From a checkpoint of a small self-supervised image encoder: depths [2, 2, 3, 2], batches of 256.
Rows from block 3 of a small self-supervised image encoder, named by matrix and row number. Rows with one number belong to one channel. Each number is 500 + 25 x the weight over its row's rms, rounded and kept within 0 to 999. All counts start at 0. Numbers have three digits each.
After each channel's rows are labels from the 100 images, of 14848, where the channel reaches its highest value: "colour at peak" is the nearest of a few named colours to the mean colour under the peak. Only what is clearly more common there than usual is listed. The data: crops of objects in photos (Visual Genome).
# convs0: first 3x3 conv (model.blocks.3.convs.0.weight, 80x80x3x3, each kernel summed), inputs 0-39
# convs1: second 3x3 conv (model.blocks.3.convs.1.weight, 80x80x3x3, transposed, each kernel summed), outputs 0-39

convs0.44:508515467504505506545503503453523473508497459499529540519448495485455470517447499516472550499491481494480490498491517519
convs1.44:483491476517551500443494496460489480482496454454489490477491476538474519498573495452483484499541535483552517494514535447
colour at peak: black

convs0.36:495481524483494451480510508502489506508503473480480459484514450473479511511528554475568452506495503503448512505498509491
convs1.36:519534503514488508508491489534476543501501557462455510518524488556502497504538470472473533499489503474497510492477447523
colour at peak: pink

convs0.65:495455480479510532451476549519505516502474510495481581507510501502549479521570537506454529512503496507464528533515487490
convs1.65:472464494504505484431450496473473506472466476489491501510498506505475498504541465527421557502581502518495501490481485472
colour at peak: black

convs0.53:495468465542525530476531528499532550481446467502496497497500470500483488506502489499507491471520493513515499489520483542
convs1.53:485501496448498513524507472494514466504522455527533548495501519528529559502524487507546518492443494471560548485508521489
colour at peak: black

convs0.60:508515501501475550489536489515454518483489492483508536472491522532506500477492516456496548512537528440516528483490431522
convs1.60:482469504494500487499516522515527526500499476554533493429494526486491466544502489554549501489506483498511504523508492520
colour at peak: black

convs0.51:513469494498468507470543493551523535489544466510481511483474485449514457480512525475488543496520462484499462483513486501
convs1.51:514534543497498490508481534492477476536536505488522499480480442523524504514551486520535498488502466520491505479501553543
colour at peak: pink

convs0.32:516489520467502487481502510501489521507518508508497525530516504469491506455511509511456492511539469506515449510500454391
convs1.32:530518519471525534493500496503502504524490512532530507497504521538515497510515517498502506489493441516512522473443488402
colour at peak: white

convs0.22:521485490520496484497494499493510489497400470502534521472480484488510498497489518496509525543495480484560508470524498492
convs1.22:481484502508484500513501489493537518493449525526482519504508599516469479500521512486506515531476577488503502497495489492
colour at peak: white; pink

convs0.78:487506540486469484489525549494529507508481518503476471491514509535495507489466517474537461508477497488450466547488513467
convs1.78:503507466493472524535483530479464546521507554480505478494523518500531512508516483500510547463550492512479510509536496494
colour at peak: pink; white

convs0.15:530480512494464516512507477527507492471481492534501542519488498470478505494518493508464505518538500510492468496527491461
convs1.15:512537480464452530491475507491480534484512470513492512501501487458529540515504504488503494494464489514472499487485499614
colour at peak: black

convs0.67:515496491543517504484499476503493497502499497442507510517519496500458504479507515554476463500507471495531475475482432502
convs1.67:454520467509488494541500454478508527480485472547540457509517490443522512468510513516468482492519498497486500509533493514
colour at peak: black

convs0.49:516540500520515492511494477486517473467459515460488559529477522488478494493507514529448544499524486494477502530527531506
convs1.49:470479485501496495497484475494515487510486517482482523486511509510498501513441487509501496504497554478469469515458510494
colour at peak: white

convs0.71:522516484466468466506479509505554471530507477499503531512513484489518473486494505522488498522500503544535494484514509471
convs1.71:539484514510508531522524514514498488508519521567511547516458498479514475445481512508528497488531518496475524491499533543
colour at peak: pink

convs0.57:481498514527469462495518485499481505485511541455467475546523495494501487473485528524525466503494484539481448511472506462
convs1.57:449497474507473494507486462521520481440502511524493529475518479562528543497528502483484520503491491492498483505436484512
colour at peak: pink

convs0.28:531518512475460490509525490535504522478484458513506532465458523506494485495441476507478495562488477501453513505550525459
convs1.28:542489511502532538499506488526486504544513542473511526486499550496496524501494471517509512542502512548452492489489508503
colour at peak: pink; white

convs0.48:518512479487470476498515503474484513510489451488521533509489491486482495500501482506438488498525505507536528508529498466
convs1.48:490497494524529492510521493471500488510500529505488500519510454517497513491516490511510514489500601528530498506550522496
colour at peak: white; pink

convs0.76:487487514465504518457517515527532528487499515540445499491455508480532502493502506489550515510447499494463491513486463506
convs1.76:484527495494500495610508489500527505508490546466518482526484501516474499481530494507536506485486498559481493499524517490
colour at peak: white

convs0.42:515490490525502500480536499506486480486478492511500536513471479476464484469508514461506546489503464492500504502520509463
convs1.42:484512507532505452492518528478486533507513482534531521495489498483550497503500530533526530480503490501542521520511529505
colour at peak: black

convs0.33:514515467493532524496536468452496508497508476477495513452543507481495489491489490495532501513486495440534511503494448505
convs1.33:504535484511487483532505528473459524493543510488497483514537473485485545515463516538477522520473504511517512535503492505
colour at peak: black

convs0.18:537492464487466525492553481509496529495492512460513509484479491508494468488518484455491466504542484494496515507510504505
convs1.18:475497508511494495481518510499537492528558471536574513491494483558485502498481518525509479517517522468507531510531516516
colour at peak: black

convs0.6:521512488514580581539536518496484498477500514486501516507531506441489492500480533521490520509455523488503520521492475526
convs1.6:530519455454504510471519503491501498455501480491489456507496505450505483500485534508473496538484507470529497515492479492
colour at peak: black

convs0.25:499501521530506474481496458498523507489510496464512515464487509504491514533505465566482524500445482521508448482497485500
convs1.25:468505478476461456499481491498489484491504505472490518514540487480482492481489544544480518544487548469452471514486484467
colour at peak: pink

convs0.11:475510502531500510479572532509468562452504542497499463488535521499498539494453486464500529497494541439500480503543521482
convs1.11:476492514465488473530552488483521538463502556458462489520513499458483508512463482477510482472534504492448518496493507486
colour at peak: pink; white

convs0.21:489505529492528483502499495523467455510502477483504540537581522479530514511479452493482513502473507511502496500513494463
convs1.21:484514523503539541506508430473511548508472510483503500488557501480539495488479487476551495481480516466495486539495516508
colour at peak: black

convs0.40:485524485518486456496489530484456502487508486487502557525532506517468507489444498513450510487542532495495513485496539455
convs1.40:503479506521467473477515541522522488515500555535504515505504484478521497488478534507485499528519532455434461473492498530
colour at peak: white

convs0.31:510498517530472477514526507456457489473482545501500496504549463498505511497521514469500546530516479451498511504522502529
convs1.31:503498487503566477477519557552513516516558528488458468506542501493466495505472533500472469518505501482491505493465504472
colour at peak: black

convs0.13:498528524495511506489528489491486510474506501495528523509463517479501514473506523431476499482514525548513468527508519529
convs1.13:581502468533494477489477490454498473487493482473520488491525502467528472528471517511481481556495513529504541493515496493
colour at peak: white

convs0.74:500493468503504504498502502473482476452523487479523605507480511489501498496476485478475524464501476487528517477496478504
convs1.74:523494487502456510504487519533504520494484477493502500474506497532502502514544490556503536482545477485513495501466476558
colour at peak: black

convs0.9:522494463497487494501538495485496530496484479488492471509518460524514487483563528499484467493507483511522485524449466492
convs1.9:475476507551504472515476492508464471495518552504486476502482497479484507507408495501485512501553470493502468501544494503
colour at peak: black

convs0.69:528525497465505478508499436451500529496501505504485494505491494471517458466502462489560527494517513517504496517521513515
convs1.69:512506514510524516501483470503532514528533496557522509506475511494481468500534487500446494509522483502498478487497533516
colour at peak: pink

convs0.52:480515518477517514482489517517504497469489500440478474492499512487489476441515494551502580508475509510484497518503495509
convs1.52:448498473480508498441505481477496520541456514496478468470538496519515496491486452459506492464461470469484507530544474503
colour at peak: black

convs0.61:466511472486505500458576527502460558492522508525503490519493513511471496441488478513478527472500512495428497503510488490
convs1.61:498493518459493507528552486478515522508506486514516497515532508531501573492557507470541544527454517503527543497496484493
colour at peak: pink

convs0.64:502522486512473497511501502482507535533474457498519527501461491514495482534495502529442513517526471485513558500507472511
convs1.64:501447490499425492484475467496505472497482483480475462494529533486459491516537505473514478495517460479512468501456450510
colour at peak: black

convs0.12:521539509511450481504510476502482494504512492489502549522483502452480527507508477538452532485528499487494522489494517516
convs1.12:449481539520470496493487481531484480496506517515479513501539502540474473486461496499447456498489449492486470515493454543
colour at peak: white

convs0.29:510488536450508462492501479498480535493481516481445486486508496473510463496537466480544501445488510520535435510528520483
convs1.29:465545506503521559497541522454467482532503450505521542502507519543546511503509484493492480499515494528524479463483532507
colour at peak: pink

convs0.50:513521498472462521497488538476492502501495435489518526522481515536450465452484472494505507472504458530464464474525513473
convs1.50:526524537539510510484523425495469530537485482522473529486526510474561481481487504512521516507462488503522501511529511569
colour at peak: black

convs0.46:536523517456514454492509548519479480505495478505498547474495542505455497482462478489472529531473525488456517466522498468
convs1.46:481540507516506557490470458477473527500495509515473489489517483468536504511503470515511538442506478468511516487514495487
colour at peak: pink

convs0.72:463512485471513490456532495532501516507521519493495535485482514475570473490503508511524482483456517514471473517480494468
convs1.72:527508520515511514553502493485561496509488521499534467463477486494506496534521496504529533497495516536500480496484548514
colour at peak: grey

convs0.3:532506481493493520514485461493502504496523515511469552477473456469502471528488493487495502531482479491516528459497506487
convs1.3:504456560521493458525516505488510500505497514491484499511516496508502536514510457547492500500487439522499455523485494486
colour at peak: white; pink

convs0.10:449488512492496483502516493505473513515442491530453513485508498482489496503538506514507512495493478509526512460490476493
convs1.10:526565499505497523483535509504489508532461487505480492478521515497512448509499493477516498518522495540512473450502500514
colour at peak: white