python train.py --dataset="crops of objects in photos (Visual Genome)" --horizontal_flip=true --adamw_lr_other_params=0.00089 --lr_schedule="cosine" --final_lr_fraction=0.01
Rows from block 4 of a small self-supervised image encoder, named by matrix and row number. Rows with one number belong to one channel. Each number is 128 + 24 x the weight over its row's rms, rounded and kept within 0 to 255. All counts start at 0.
After each channel's rows are labels from the 100 images, of 14848, where the channel reaches its highest value: "patch colour" is the nearest of a few named colours to the mean colour under the peak. Only what is clearly more common there than usual is listed. The data: crops of objects in photos (Visual Genome). In brackets: how many of the 100, against the usual share in percent.
# convs0: first 3x3 conv, stride 2 (model.blocks.4.convs.0.weight, 144x80x3x3, each kernel summed), inputs 0-79
# convs1: second 3x3 conv (model.blocks.4.convs.1.weight, 144x144x3x3, transposed, each kernel summed), outputs 0-143

convs0.89 [105  95 120 131 107  92 116 155 116 133 123 112 120 143  80 104  92 183 131 136 144 129 139 157 100  88 113 143 114 120 114 111 157 122 104 142 106 150 113  93 191 118 140  98 135 120 107 136 103 113 149 113 129 101 122 102 165 114 160 129 136 159 120 103 112 122 108 129  68 103 170 153 150 156 131 109 146 152  84 122]
convs1.89 [127  82  73 127 140 140 161 115 118 121  70 140 113 148 117 123 109 110  66  87 128 119 118 125 119 108 134 134 130 135 106 168 146 108 178 141 147 121 155 129 121 149 125 163 149 170 122 138 120  94  88 129 154 146 100 128 140 117 147 115 146 117 159 148 142  68 120 106 106 124 133 105 129  91 142 109 113 155 115 111 108 146 113 135 148 168 136 173 123 118  96 145 118 169 124 122 114 148 108 120 197 138 100  89 113 104 110 129  90 145 155  97 101 121 127 113 139 126 154 100 102  82 146 102 124 119 128 127 121 144 128  84  97 108 114 109 101 141 107  87 104  78 117 136]
patch colour: pink (26 vs 9)

convs0.127 [139 119 144 138 147 139 132 128 116 142 100 122 142 116 146 120 163 137 119 114 157 126 120 126 124 157  96 123 110 135 114 141 128 123 165 129  96 123 121 118 130 104 140 144 126 111 137 116 129 119 119 121 118 130 147 128  28 122   0 127 147 138 132 120 140 130 150 152 131 105 131 136 158 122 132 133 119 117  95 130]
convs1.127 [146  88  44  30 134 118 153 126 116 117 142 119  76 158 123  95 125  99 138 127 114 114 127 159  97 164  98 120 132 119 108 125 142 123 124  51 147 137 138 127 106 106 127 153 147 146 135 134 122 138 123 167 148 122 135  97 134 125 140 130 123 157 109 122 136 172 107 132  79 114 128 144 114 140 117 163 150 107 121 162 126 135 129 143 151 118 146 191 159 130 129 124  80 157 151 122 118 131 139 128 121  83 105 135 140 156  93 142 170 145 134 119 168 114 146 120 142 147  88 139 119 132 120 131 148 161 143 122 123  93 117 119 119 127 108 125 146 125 139 134 153 159 159 152]
patch colour: pink (28 vs 9); white (27 vs 4.7)

convs0.47 [120 148 144 147 201 162  90 166 109  84  99 109 128 143 118  93 148 135 126 145 132 103 134 150 144 132 152 183 151 141 160 111 119 120 110 131 157  99  96  76  95 108 108 147 183 117 135 128 138 100 130 128 132 113 121 106 118 164 108 148 148 144 159 144 136 122  91  87 116 128 106 158 148 125 134 133 122 141 111 123]
convs1.47 [163 132 123 157 138 123 152 120 104 154 104 116 130 146 118 109 114 120 134 147 100  98 109 106 116 120 127 124 122 208 145 158 110 150 146 138 144 154 159  82 121 116 172 116 138 144 140 118  93 133 131 108 130 129  91 124 148 148 124  71 133 134 109 165 111 121 118 150 102 129 122 155 125 100 108  97 133 132 127 124  92 148 151 139 130 118 155 124 123 126 124 160 126 105 153  99 150 138 114  94 140 104 131 145 132 141 114 113 111 139 154 131  85 142  86 110 117  95 137 157 146 148 150  82 144 188  95  97 119 141 145 137 237 106 177 104 109 128 152 130 147 134  97 128]
patch colour: black (35 vs 12.2)

convs0.82 [154 136 151 109  91 110 103 134 195  96 155 114 122 139 152 113 161 141 114 166 115 105 119 172 101  75 118 139 141  76 141 127 148 148  84 124  95 120 142  99  93 155 136 158 144 141 168 156 118 120 129 125  98 113 128 126 138 151 133 154 125 125 125 142 140 110 118 165 126  83 123 111 124 115 148  97  92 114 123 168]
convs1.82 [120 102 109 140  99 131  98 123 106 161  90 136 126 118 140 127 118 111 163 125 156 154 151 166 134 116 126 168 163 141 125 129 129 121 143 150 143 140 121 105 139  97 149 123 142 134  97 111 114 117  98 132 123 163 135 121  93 126 164 120 123 134 127 100 173 128  44 143 118  99 127 121 138 154 193 110 168 147 133 130 165 122 134 134 122 171 109 102 116 124 158 149 107 115 131 162 133 122 138  95 109 125 159 160 154 140 136 120 138 128 126  29 115  89 163 157 138 134 131 137 121 171 152 143  95 150 113  80 136 106 150 176 106 140 125 130  89 135 125 136 128 110 144  94]
patch colour: grey (64 vs 35.5)

convs0.27 [168 129 125  62 156 113  96 102 109 158 134 119 111  98  86 122 138 143 133  84 139  95 123 125  94 130 124 141 127 129 160 122 113 160  96 155  93 143 121 132 134 144 141 140 139 143 178 140  89 128  94 155 131 110 134 120 121 101 153 148 140 139 139 134 144 134 133 128 176 141 148  99 143 143 176  83 153 104  94  86]
convs1.27 [122 104 120 136 120 136 118 130 132 158 160 129 137 111 132 104 135 163  55 146 134 122 158 184 112  90 115 127 126 129 153 101 142 138 150 130 106 108 136 116 135 126 107 179 104 160 154  99 153 110 165  96 104 112 183 130 114 128 130 121 100  98 115 147 133 157 111 116 137  81 117 147 123  99 147 118 119 138 123 137 156  88 164 124 160 104 118 166 107 156 164 117 135 163 106  87 165 115 116 140 106 179 105 123 114 144  87 182  90 128 148 140 139 138 121 130 123 130 157 137 108 110  86 128 119 156 135 144 160 118  90 145 112 134 104 117 134 118 144 118 114 128 208 122]
patch colour: brown (62 vs 34.5)

convs0.67 [109 126 120  89 103 137  99 101 142 109 123 137 113 121 132 115 125 128 130 146 140 156 146 109 130 205 150 161  96 135 115 123 152 124  99 120 157 150 108 102 134 135 124 106 152 125 131 107 144 110 133 121 152 118 115 141 197 113 179  99 131 116 127 163 107 121 146 106 172 118 146 108 116 116 123 115  85 104 207 131]
convs1.67 [121  82 116  94 120 112 150 155 109 128 137 117  98 185  96 109 136  89 121 117 146 116 125 148 109 182  90 140 126 108 109 134 144 127 114 119 137 149 135 104 106 106 152 127 128 157 126 125 177 112 132 112 141 129 114 117 131 129 107  92 163 148 137 116 126 169 129 114 119  96 118 106 109 119 118 163 156 112  90 134 123 134  95 125 162 116 112 130 109  88 135 121  91 102 131  74  81  75 152 132 126 119 104 109 131 160 116 136 168 138 143 168 135 132 140  65 125 126 119 103 131 143 134 119 143 166 106 118 113  91 115 165  81 109 118 123 167 158 137 180 109 188 126  94]
patch colour: black (42 vs 12.2)

convs0.42 [144 113  85 126  99 117 111 117 144 117 131 125 125  96 119 160 118 131 127 102 116 131 143 147 103 108 142 154 104 154 148 143 184 144 138  87 133 185 126 157 129 135 121 104 104 103 130 129 158 123 134 109 104 124 113 103  86 120 167 112 152 117 133  83 122 155 136  64 126  85 199  99 108 115 148 135 142 128 145 114]
convs1.42 [107 132 107 136 118 149 138 123 125 138 122 109 101 131 135 167 147 132  75 104 118  70 161 133 135 116 104 147  89 106 135 137 139 144 108 140  99 142 124 124 116 112 143 127 124 106 165 124 129 141 115 127 147 130 134  21 116 120 125 125 118  96 113 167 155 112 154 101 136 104 124 126 122 161 127 129 118 119 131 138 129 104 124 124 136 149 135 154 141 174 119 132 139 135 145 154 124 124 125 147 147 137 109 253 151 147 118 148 118 118 141 173 146 123 144 142  89 141 173 116 118  92 118 155 143 113  79 130 111 140 119 127 185 145  97 112 127 126 111 102 113 114 118 120]
patch colour: white (33 vs 4.7); pink (27 vs 9)

convs0.66 [ 99 134  83 115 136 132 119 111  95 119  95 131 134 110 105 121 129 144 158 152  97  99 126 106 125 123 141 151 172 143 134 129 156 149 126 122 139 128 124 118 143 175 134 187 122 121 108 147 121 151 171 161 109 119  74 125 110  96 132  72 101 153 132 138 122 135 100 112  66 154 162 129 164 164 129 137 114 163 107 127]
convs1.66 [110 141 130 155 140 165 106 127 127 109 126 120  71 141 138 116 103 127 146 105 125 112 122 142 136 177 155 131 111 158 104 120 161 150 122 127 123 150 131 103 107 144 147 120 119 118 133  82  85 132 114 191 119 107 137  93 166 119  43 147 155 126 161 176 118  94 121 113 121 136 143 139 105 173 126 132  95 161 113 148 126 162 110 138 161 108 138 159  97 127 113 171  99 139 136 147 124 108 112 109 169 123 132 181 137 124  87 136 122 148 119 115 126 176 140  77 117 146 116 154 170 123 147 117 110 118 118  86 137 138 167 114 109 138 118 145 121 152 137 103 167 122 153 140]
patch colour: pink (32 vs 9); white (28 vs 4.7)

convs0.14 [107 140 105 105 156 164 169 143 145 112 107 119 137 148 129 136 128 109  97  99 156  71 121 110 120 121 145 123 145  97 123  84 160 127 158 122 134  96 118 136 170 105 148  80  99 115 120 156 139 119 162 120 126 139 102 137 108 115 119 173 123 125 153 133 128 116 145 169 148 119 153  73 157  81 120 152 143  88 130  95]
convs1.14 [126 161 172 117 116 147 155 121 125 175 131 138 132  80 126 103 139  86 168 122 102  96 167 130 159 137 121 125 105 125 120 133 166 100 112 168 142 152 144 121 112 111  93 134 114  93 132 125 154 148 164 127 142 119 119 150 120 140 149 161 100 116 117 136 127 108 148 154 178 121 116 170 130 151 164 149 169 163 131 116 108 106 148 120 113 137  97 100 132 189 125  99 149 109 184 125 117 131 133 120 131 129  88 158 121 101 175 105 130 102 148 148 137 107 142 143 114 119 146 106 138 124 129 117 110 147 136 165 123 164 141 134 136 207 136  88 106 126 152 155  99 100  84 141]
patch colour: black (46 vs 12.2)

convs0.58 [123 155 130 151 114 119 118 126 141 153  94 164 119 111 123 140 118 163 139  91 171 130  97 142  65 110 121 133 132 129 103 123 133 150 117 124 154 133  78  56 144 117  95 155 126 124 126 164 177 128 119 178 109 127 121 129 160  94 118 132 138 126 152 147 118 115 122 122 143  84 129  73 150 141 144 154 140 141 132  96]
convs1.58 [122 147 110 154 130 151 144 123 132 133 128 133 112  87 146 145 124 115 104 148 115 140 101 161 146 132 155 109 172 117 162 131 134 148 101 126  70 190 125  91 155  83  95 123 118 154 126 123 125  96 157 113 133 120 128 157 143 112 124 136 162 139 146  95  88 108  78 127 120 144 130 185  82  86 147 141  84 148 111 132 111 102 106 121 135 129  63 159 156 113 136 163  98 108 174 141 148 122 118 154 134 129  85 113 140 130 119 150 112 147 112 142 140 169 133 136  95 152 145 109 156  91 108 134 123 138 169 111 128 119 163  73 110 148  96 133 125 108 124 160 130 113 124 131]
patch colour: pink (33 vs 9)

convs0.6 [129 132 106 115 168 183 103 121 118 111 117 164 111 104 153 120 118 162 121 160  84 130 144  97  92  98 140 153 103 147 130 132  99 109 157 128 175 129 146 131  88 158 136 174  96 150 124 124 103 142 107 138 128 169 129 109 104  80 114 194 163 132 144 135 148 141 142 133 131 137  97 145 126 119 114 119 111 109 104 108]
convs1.6 [159 124 170 183 115 169 158 106  82 145 100 119 124 150  87 111 123 150 172 172 142 110 113 116 141 137 106 127  79 132 100 151 123 141 145  99 132  89 148  92 129  80 146 124 151  54 150 120 130 141 158 111 128 104 134 101 146 109 156 123 143  83 145 143 131 117 125 115 154 104  98 107 123 146 102 128 170  81 119 118 125 163 102 119 143  80 104 100 115 145 133 119 105 137 140 109 138 118 136 144 139 118 120 109 108 128 159 116 114 138 150 112 108 106 115 102 149 128 159 141 118 161 162 111 174 182 161 122 114 135 168 156 129 147 135 135  95 126 139 115 138 166 117 113]
patch colour: black (62 vs 12.2)

convs0.95 [168 109 114 104  99 114 126 131  65 138 113 173 152 126 109 123 109 180  88 125 187 124 144 121 115 100 112 105 118 139 167 108 170  97 110 124 173 124 133 106 126 137 122 111 114 127  87 116 120 149 136 154 153 131 148 123 151 148 160 115 118 118 165 121 120 141 105 116 127 113 165 152 134  91 110 153 159 105  97 152]
convs1.95 [116 116 102 116 150 137 143 101 108 125 136  70  84 163 121 134 145 134  74 159 108 107 116 149 133  95 123 129 137 132 113 112 103 135 163 153 132 124 133  83 206 120 108 136 148 126 124 151 124 191 110 143 131  98 119 142 168 132  85 101 139 134 116 149 112 120  99 157 128 130 119 129 110  38 136 125 114 144 125 148  98 151 129 151 152 178 155 130 140 102 137 123 117 132 159 152 105 127 146 140 153 167 112 163 148 124 106 124 119 140 142 105 128 121 109 119 106 104 171  77 118 127 134 108 160 130 172 145 114 132 148  91 127 131 143 108 126 127 159 110 117 122  77 140]
patch colour: pink (27 vs 9)

convs0.135 [170 121 142 129 128  98  90 174 162 170 136 122  98 177 153  88 162 139 144 111 143 111  99 115 129 138 144  91 146 157 144  95 140 150 118 152 126 167 147 171 133 109 125 109 133 123 154 135 100  89 144 122 135 107 155  95 137 173 113 158  95 130  90 113 110 131 104 130 146 143 108 118 149 113 117 102 134 139 152  84]
convs1.135 [149 125 125 111 137 119 111 108 119 186 116 117 106 108 145 155 104 141 105 102  74 111 172 117  91 134 163 108 139 103 172 110 121 106 124 129 150 119 107 158 171 120 143 115 137 137 122 152 109 114  97 126 167 137 135 127 149 134 148  94  95 119 110 115 118 200 134 126 121 122 114 129 153 117 179 100 127 134  90 131 138 137 116 138 120 146 110 131 134 166 121 127 137 166 114 141 136  73 133 123  86 131 133 124 113 110 130 154 116 145 112 118 113 123 122 104 155 108 162 121 127 121 128 126 122 116 103 126 109 124 112 172 255 110 110 169 162 139 133 116 107 123 115 119]
patch colour: pink (30 vs 9)

convs0.11 [149 134 117 146 121 147 145 136 114 117 132 103 130 144 140 121 177 116 152  86 122 113 113 134 155  37  91 146 137 139 144 145  79 154 168 138 160  99 131 139  92 117 131 144 141 111 119 130 127 137 109 147 136 139 118 136 134 177 146 151 166 120 111  86 153 117  91 112 131 132  80 148 157 140  90 127 132  94 130 136]
convs1.11 [140 170 148 149 119 103 132 137 122 148 144  99 117 140 102  75 137 167 147 114 128 108 163 138 113 101 111 141 164 161 125 144 109 154  70 188 147  76 121 145 139 151 130 132 106 121 144 146 155 142 103 115 110 129 108 130 111 149 132 111  96 149 142 144 143 161 115 140  78 129 125 108 128  92 115 143 136 122 111 104  82 135 126  91 128 149 122 120 155 130 135 138 131 115 139 135  91 141 159 106  97 119 212  93 165 129 150 115 130 147 141 158 152 151 144  76  94 156 152 109 119 116 165 155 129 127  80 108 133  91 102 141 146 133 140 121 160 117 173 120 115 138  93 131]
patch colour: black (30 vs 12.2)

convs0.99 [107 190 146 127 128  69 148 135 146 169  99 114  94 133 145 152 140 180 120 105 114 141 108 167 126 130 111 119 156 140 137 118  93 157 135 149 155 159 118 103  84 148 114 130 130 132 123 170 116 143 135 118 108 113 186 122  84 131  97 141 133 121 110 132 157 110 126  88 132 112  98 117 144 116 125 110 167 144  95 139]
convs1.99 [117 120 132 153 118 137 118 138 122 155 142 199 184 110 124 174 119  99 101 132  72 158 105 108 141 131 151 126 143 149 154 169 119 163 106 133 132 112 154 146 143 123 105 131 114 158 116 148 164  87 139 128 145 180 108 130 135  91 166 130 158 127 122  97 138 133 119 127 130 115 112 115 135 113 153 127 121 107 115 113 151 125  97 147 159 172 117 173 159 140 118  96 109 158 161  96 182 121 134 144 115 122 150 138 133 111 123 107 100  94 146 127 123 128 125 146 101 115 119  85 193 158 136 105 134 129 139 171 118 144 138 117 146 159 136 177 161 115  69 129 123 112 119 150]
patch colour: grey (75 vs 35.5)

convs0.48 [151 147 148 117 119 102 123 149 126 148  98 112 139  76 104 114 109 136 137 114 136 122 112 151 107  83  83 146 155 121 108  70 163 108 104 125 153 185 119 141 136 124 155 126 110 130 146 124 135 124 142 138 114  95 161  75 167 161 125 111 137 103  93 138 132 122 104 146 134 143 146 143 109 127  96 115 116  88  66 116]
convs1.48 [132 123 104 140 107 137 137  72 114 135 136 149 124 163 124 131 134 119  86 116 131 136 124 137 142 118 109 133 128 106 144 145 100 158 176 149 157 144 139 158 133 130  93 159 128 161 177 170  92 138 135 105 192 125 135 116 140 130 128 142 158 114 131 135 152 117 123 104 106  78 126 154 152 122 132 125 111 134 112  87 129 143 110 157 148 197 177 182 146 124  98 128 119 186  72 118 143 151 139 134 151 167 120 129 138 116 127 174 107 118 176  91 104 125 129 146 139 161 130 130 169 104 124  75 136 110 157 131 141 156 149 112 163  97 130 124 137 126 109 116 107 125 123 121]
patch colour: pink (28 vs 9)

convs0.85 [160  90 132 101 148 167  67 126 100  97 120 131 135  96 112 131 106 160 124 177 118 132 134 131 107 127 141 107 131 128  98 137 115 140 106 170 132 159 129 183 120 117 131 172 116 127 122 140 121 142 116 122  95 166 188 101 111 121 138 111 137 149 139 162 145 115 159 120 127 128  87 118 125  96 162 139  95 144 117 174]
convs1.85 [141 108 144 161 120 150 141  99  92 136 149  89 154 170  99 122 120 169 137 121 176 113 130 135 135 116 121 144  81  74 112 148 142 164 145 155 153 115 169 135 143 148 146 112 143 119 161 131 141 106 139  99 140 113 135 118  87 179 133 140 154 106  83 152 104  85 149 114 118 150 158 109 131  97  95  96 141 119 137 139 134  90 103 158 113 123 111 112 117 103 133 107  90  67  77  98 126 111 148 104 143 124 115 112 123 134 142 115 156 106 161 155  81 137 184 145  98 111 117 132 121 114  97 116 128 127 159 128 150 136 113 127 122 132 140 136 105 132 120 149 117 119 155  63]
patch colour: black (51 vs 12.2)

convs0.91 [115 168 150 111  95 110 105 135 120 105 145 127 119 159 138 109 134 144  96 100 100 132 140 116 115 126 121 111 145 137  97 116  71 138 134 135 125 123 168 144 117 121 120 149 182  84  75 114 106 113 132 128 138 120 127 118  76 146 122 113 138 161 108 161 137 132 133 127  73 113  88  94 120  83 161 178 131 128 159 114]
convs1.91 [160 138 137 142 113 143 118 131 125 145 139 173 136 127 132 107 142  94 188 129 127 101 134 148 145 117  93 107  88 112 129 166 102 128 145  78  92  97 108 175 154 134 136 119 160 144  71  81 121 138  97 154  97  86  90 117 116 108 126 113 107 167 139 142 145  92 140 128 114 210  93 122 127 116 137 138 121 132 111 119 132 123 132 106 112 116 153 122 111 123 143 112 134 154 130 130 146 110 111 135 152  70 162 137 135 122 150 150 164 132  85 121 147 122 169 101 161 127 104 147 130 141 151  48 124 117 132 110 114 113 107 156 125 135 137 142 136 105 169 119 130 144 129 124]
patch colour: pink (32 vs 9)

convs0.114 [155 162 138 125 162 160 130 139 134 151 115 128 134  93 115 115 103 127 115 126 126 118 138 118 123 125 169 115 152 103 149  84 120 111  92 149 119 141 130 132 137 101 139 166 101 108 141 106 126 140 119 148 143 174 105  93 130 107 140 168 134 120 140 150 152 142 117 124 140 142  86 110 106 146 151 166 126  69 153  37]
convs1.114 [146 135 117 137 169 131 171  97 155 139 136 118  95  84 100 136 124 134 132 133 143 143 165 153 100 148 142 112 102 146 141 142 115 137 117 100 161 116 124 153 148 124 109 115 117 201 133 130 124 124 132 129 137 115 125 122 132 142 133  86  87 115 127 130 109 135  88 157 113 138 122 163 104  96 124 142 154 101 136  91 145 140 177 129 102 114 147 156 141  98 153 140 105 124 132 111 168 116 128 150 102 118  72 132 107 119 135 176 122 119 152  81 149 119 126 159 186 171  97 130 107 147 120 107 164 181 104 134 125 165 136 143 144 129 182 109 107 113 154 169 103 132 168  96]
patch colour: pink (25 vs 9)

convs0.9 [138 125  74 137 129 150 134 125 125  80 124 146 127 129 139 158 107 166 153 109 136 155 144 152 136 120 120 136 114 150 120 138  76 112 138 156 140  75  82 117  75 150  89 156 120 144 101  99 118 143 116 113 118 156  80 124 105 127 129 151 137 119 145 167 143 132 104  70 122  82 115 160 155 141 136  95 121 113 124 134]
convs1.9 [121 119 154 156 141 156 172 184 119 151 128 131 142 179 111 143 121 132 164 144 112 104 116  97 111 114 160 146 127 151 116 141 106 126 156 107 162 130 106 106 126 129 104 167 145 147 175 140 129  90 165 105 122 149 113 108 151 137 145  93 162 101 115 149 128 107  91 119 149 142 162 134 132 133  97 134 108 122 118 129  98 157 114 142 147 102 166 115 103 160 103 105  95  88 182 118 124 155 136 117 134  93 141 133 142 115 144 138  75 130 132 182 109 152 169 131 136 114 136  97 128 111 134  91 136 138 116  93  94  79 160 155  91 131 141 116  76 111 132 122  89 139 102 114]
patch colour: black (31 vs 12.2)

convs0.107 [129 145 111 120 119 124 128 127 108 134 168  97 134 153 108 130 122 142  99  88 153  96 151 108 110 126 122 142 132 116 125  73 138 188 104 108 114 167 148 161 128 131 107 117 137 147 125 124 109 149  85 135 113 149 175 129 131 138 103 134 109 141 147 164  96 108 106 128 148 142 158 183 140 169 126 165 142 100 161  73]
convs1.107 [109 151 126 134  94 122 113 142 129  98 116 136 103 105 136 150 126 143  70 128  88 117  59 124  96 162 146 139 118 113 153 121 109 146 169 107 157 118  77 153 141 126 112 135 166 137 143  99 105 133 115 106  39 141 116 131 142 111 119 156  85 151 127 127 139 141 125 115 118 143 135 143 141 144 132  97  98 120 136 135 132 185 138 128 119  93 161 146 111 150  86 105 183 146 120  97 145  99 107 130 109  82 110 156 122 163 133 147 129 125 139  89  78 132 135 116 178 102 104 111 128 122 169 148 114 112 118 126 111 145 106 143  81 136 141 131 144 145 124 110 103 127 145 136]
patch colour: pink (27 vs 9)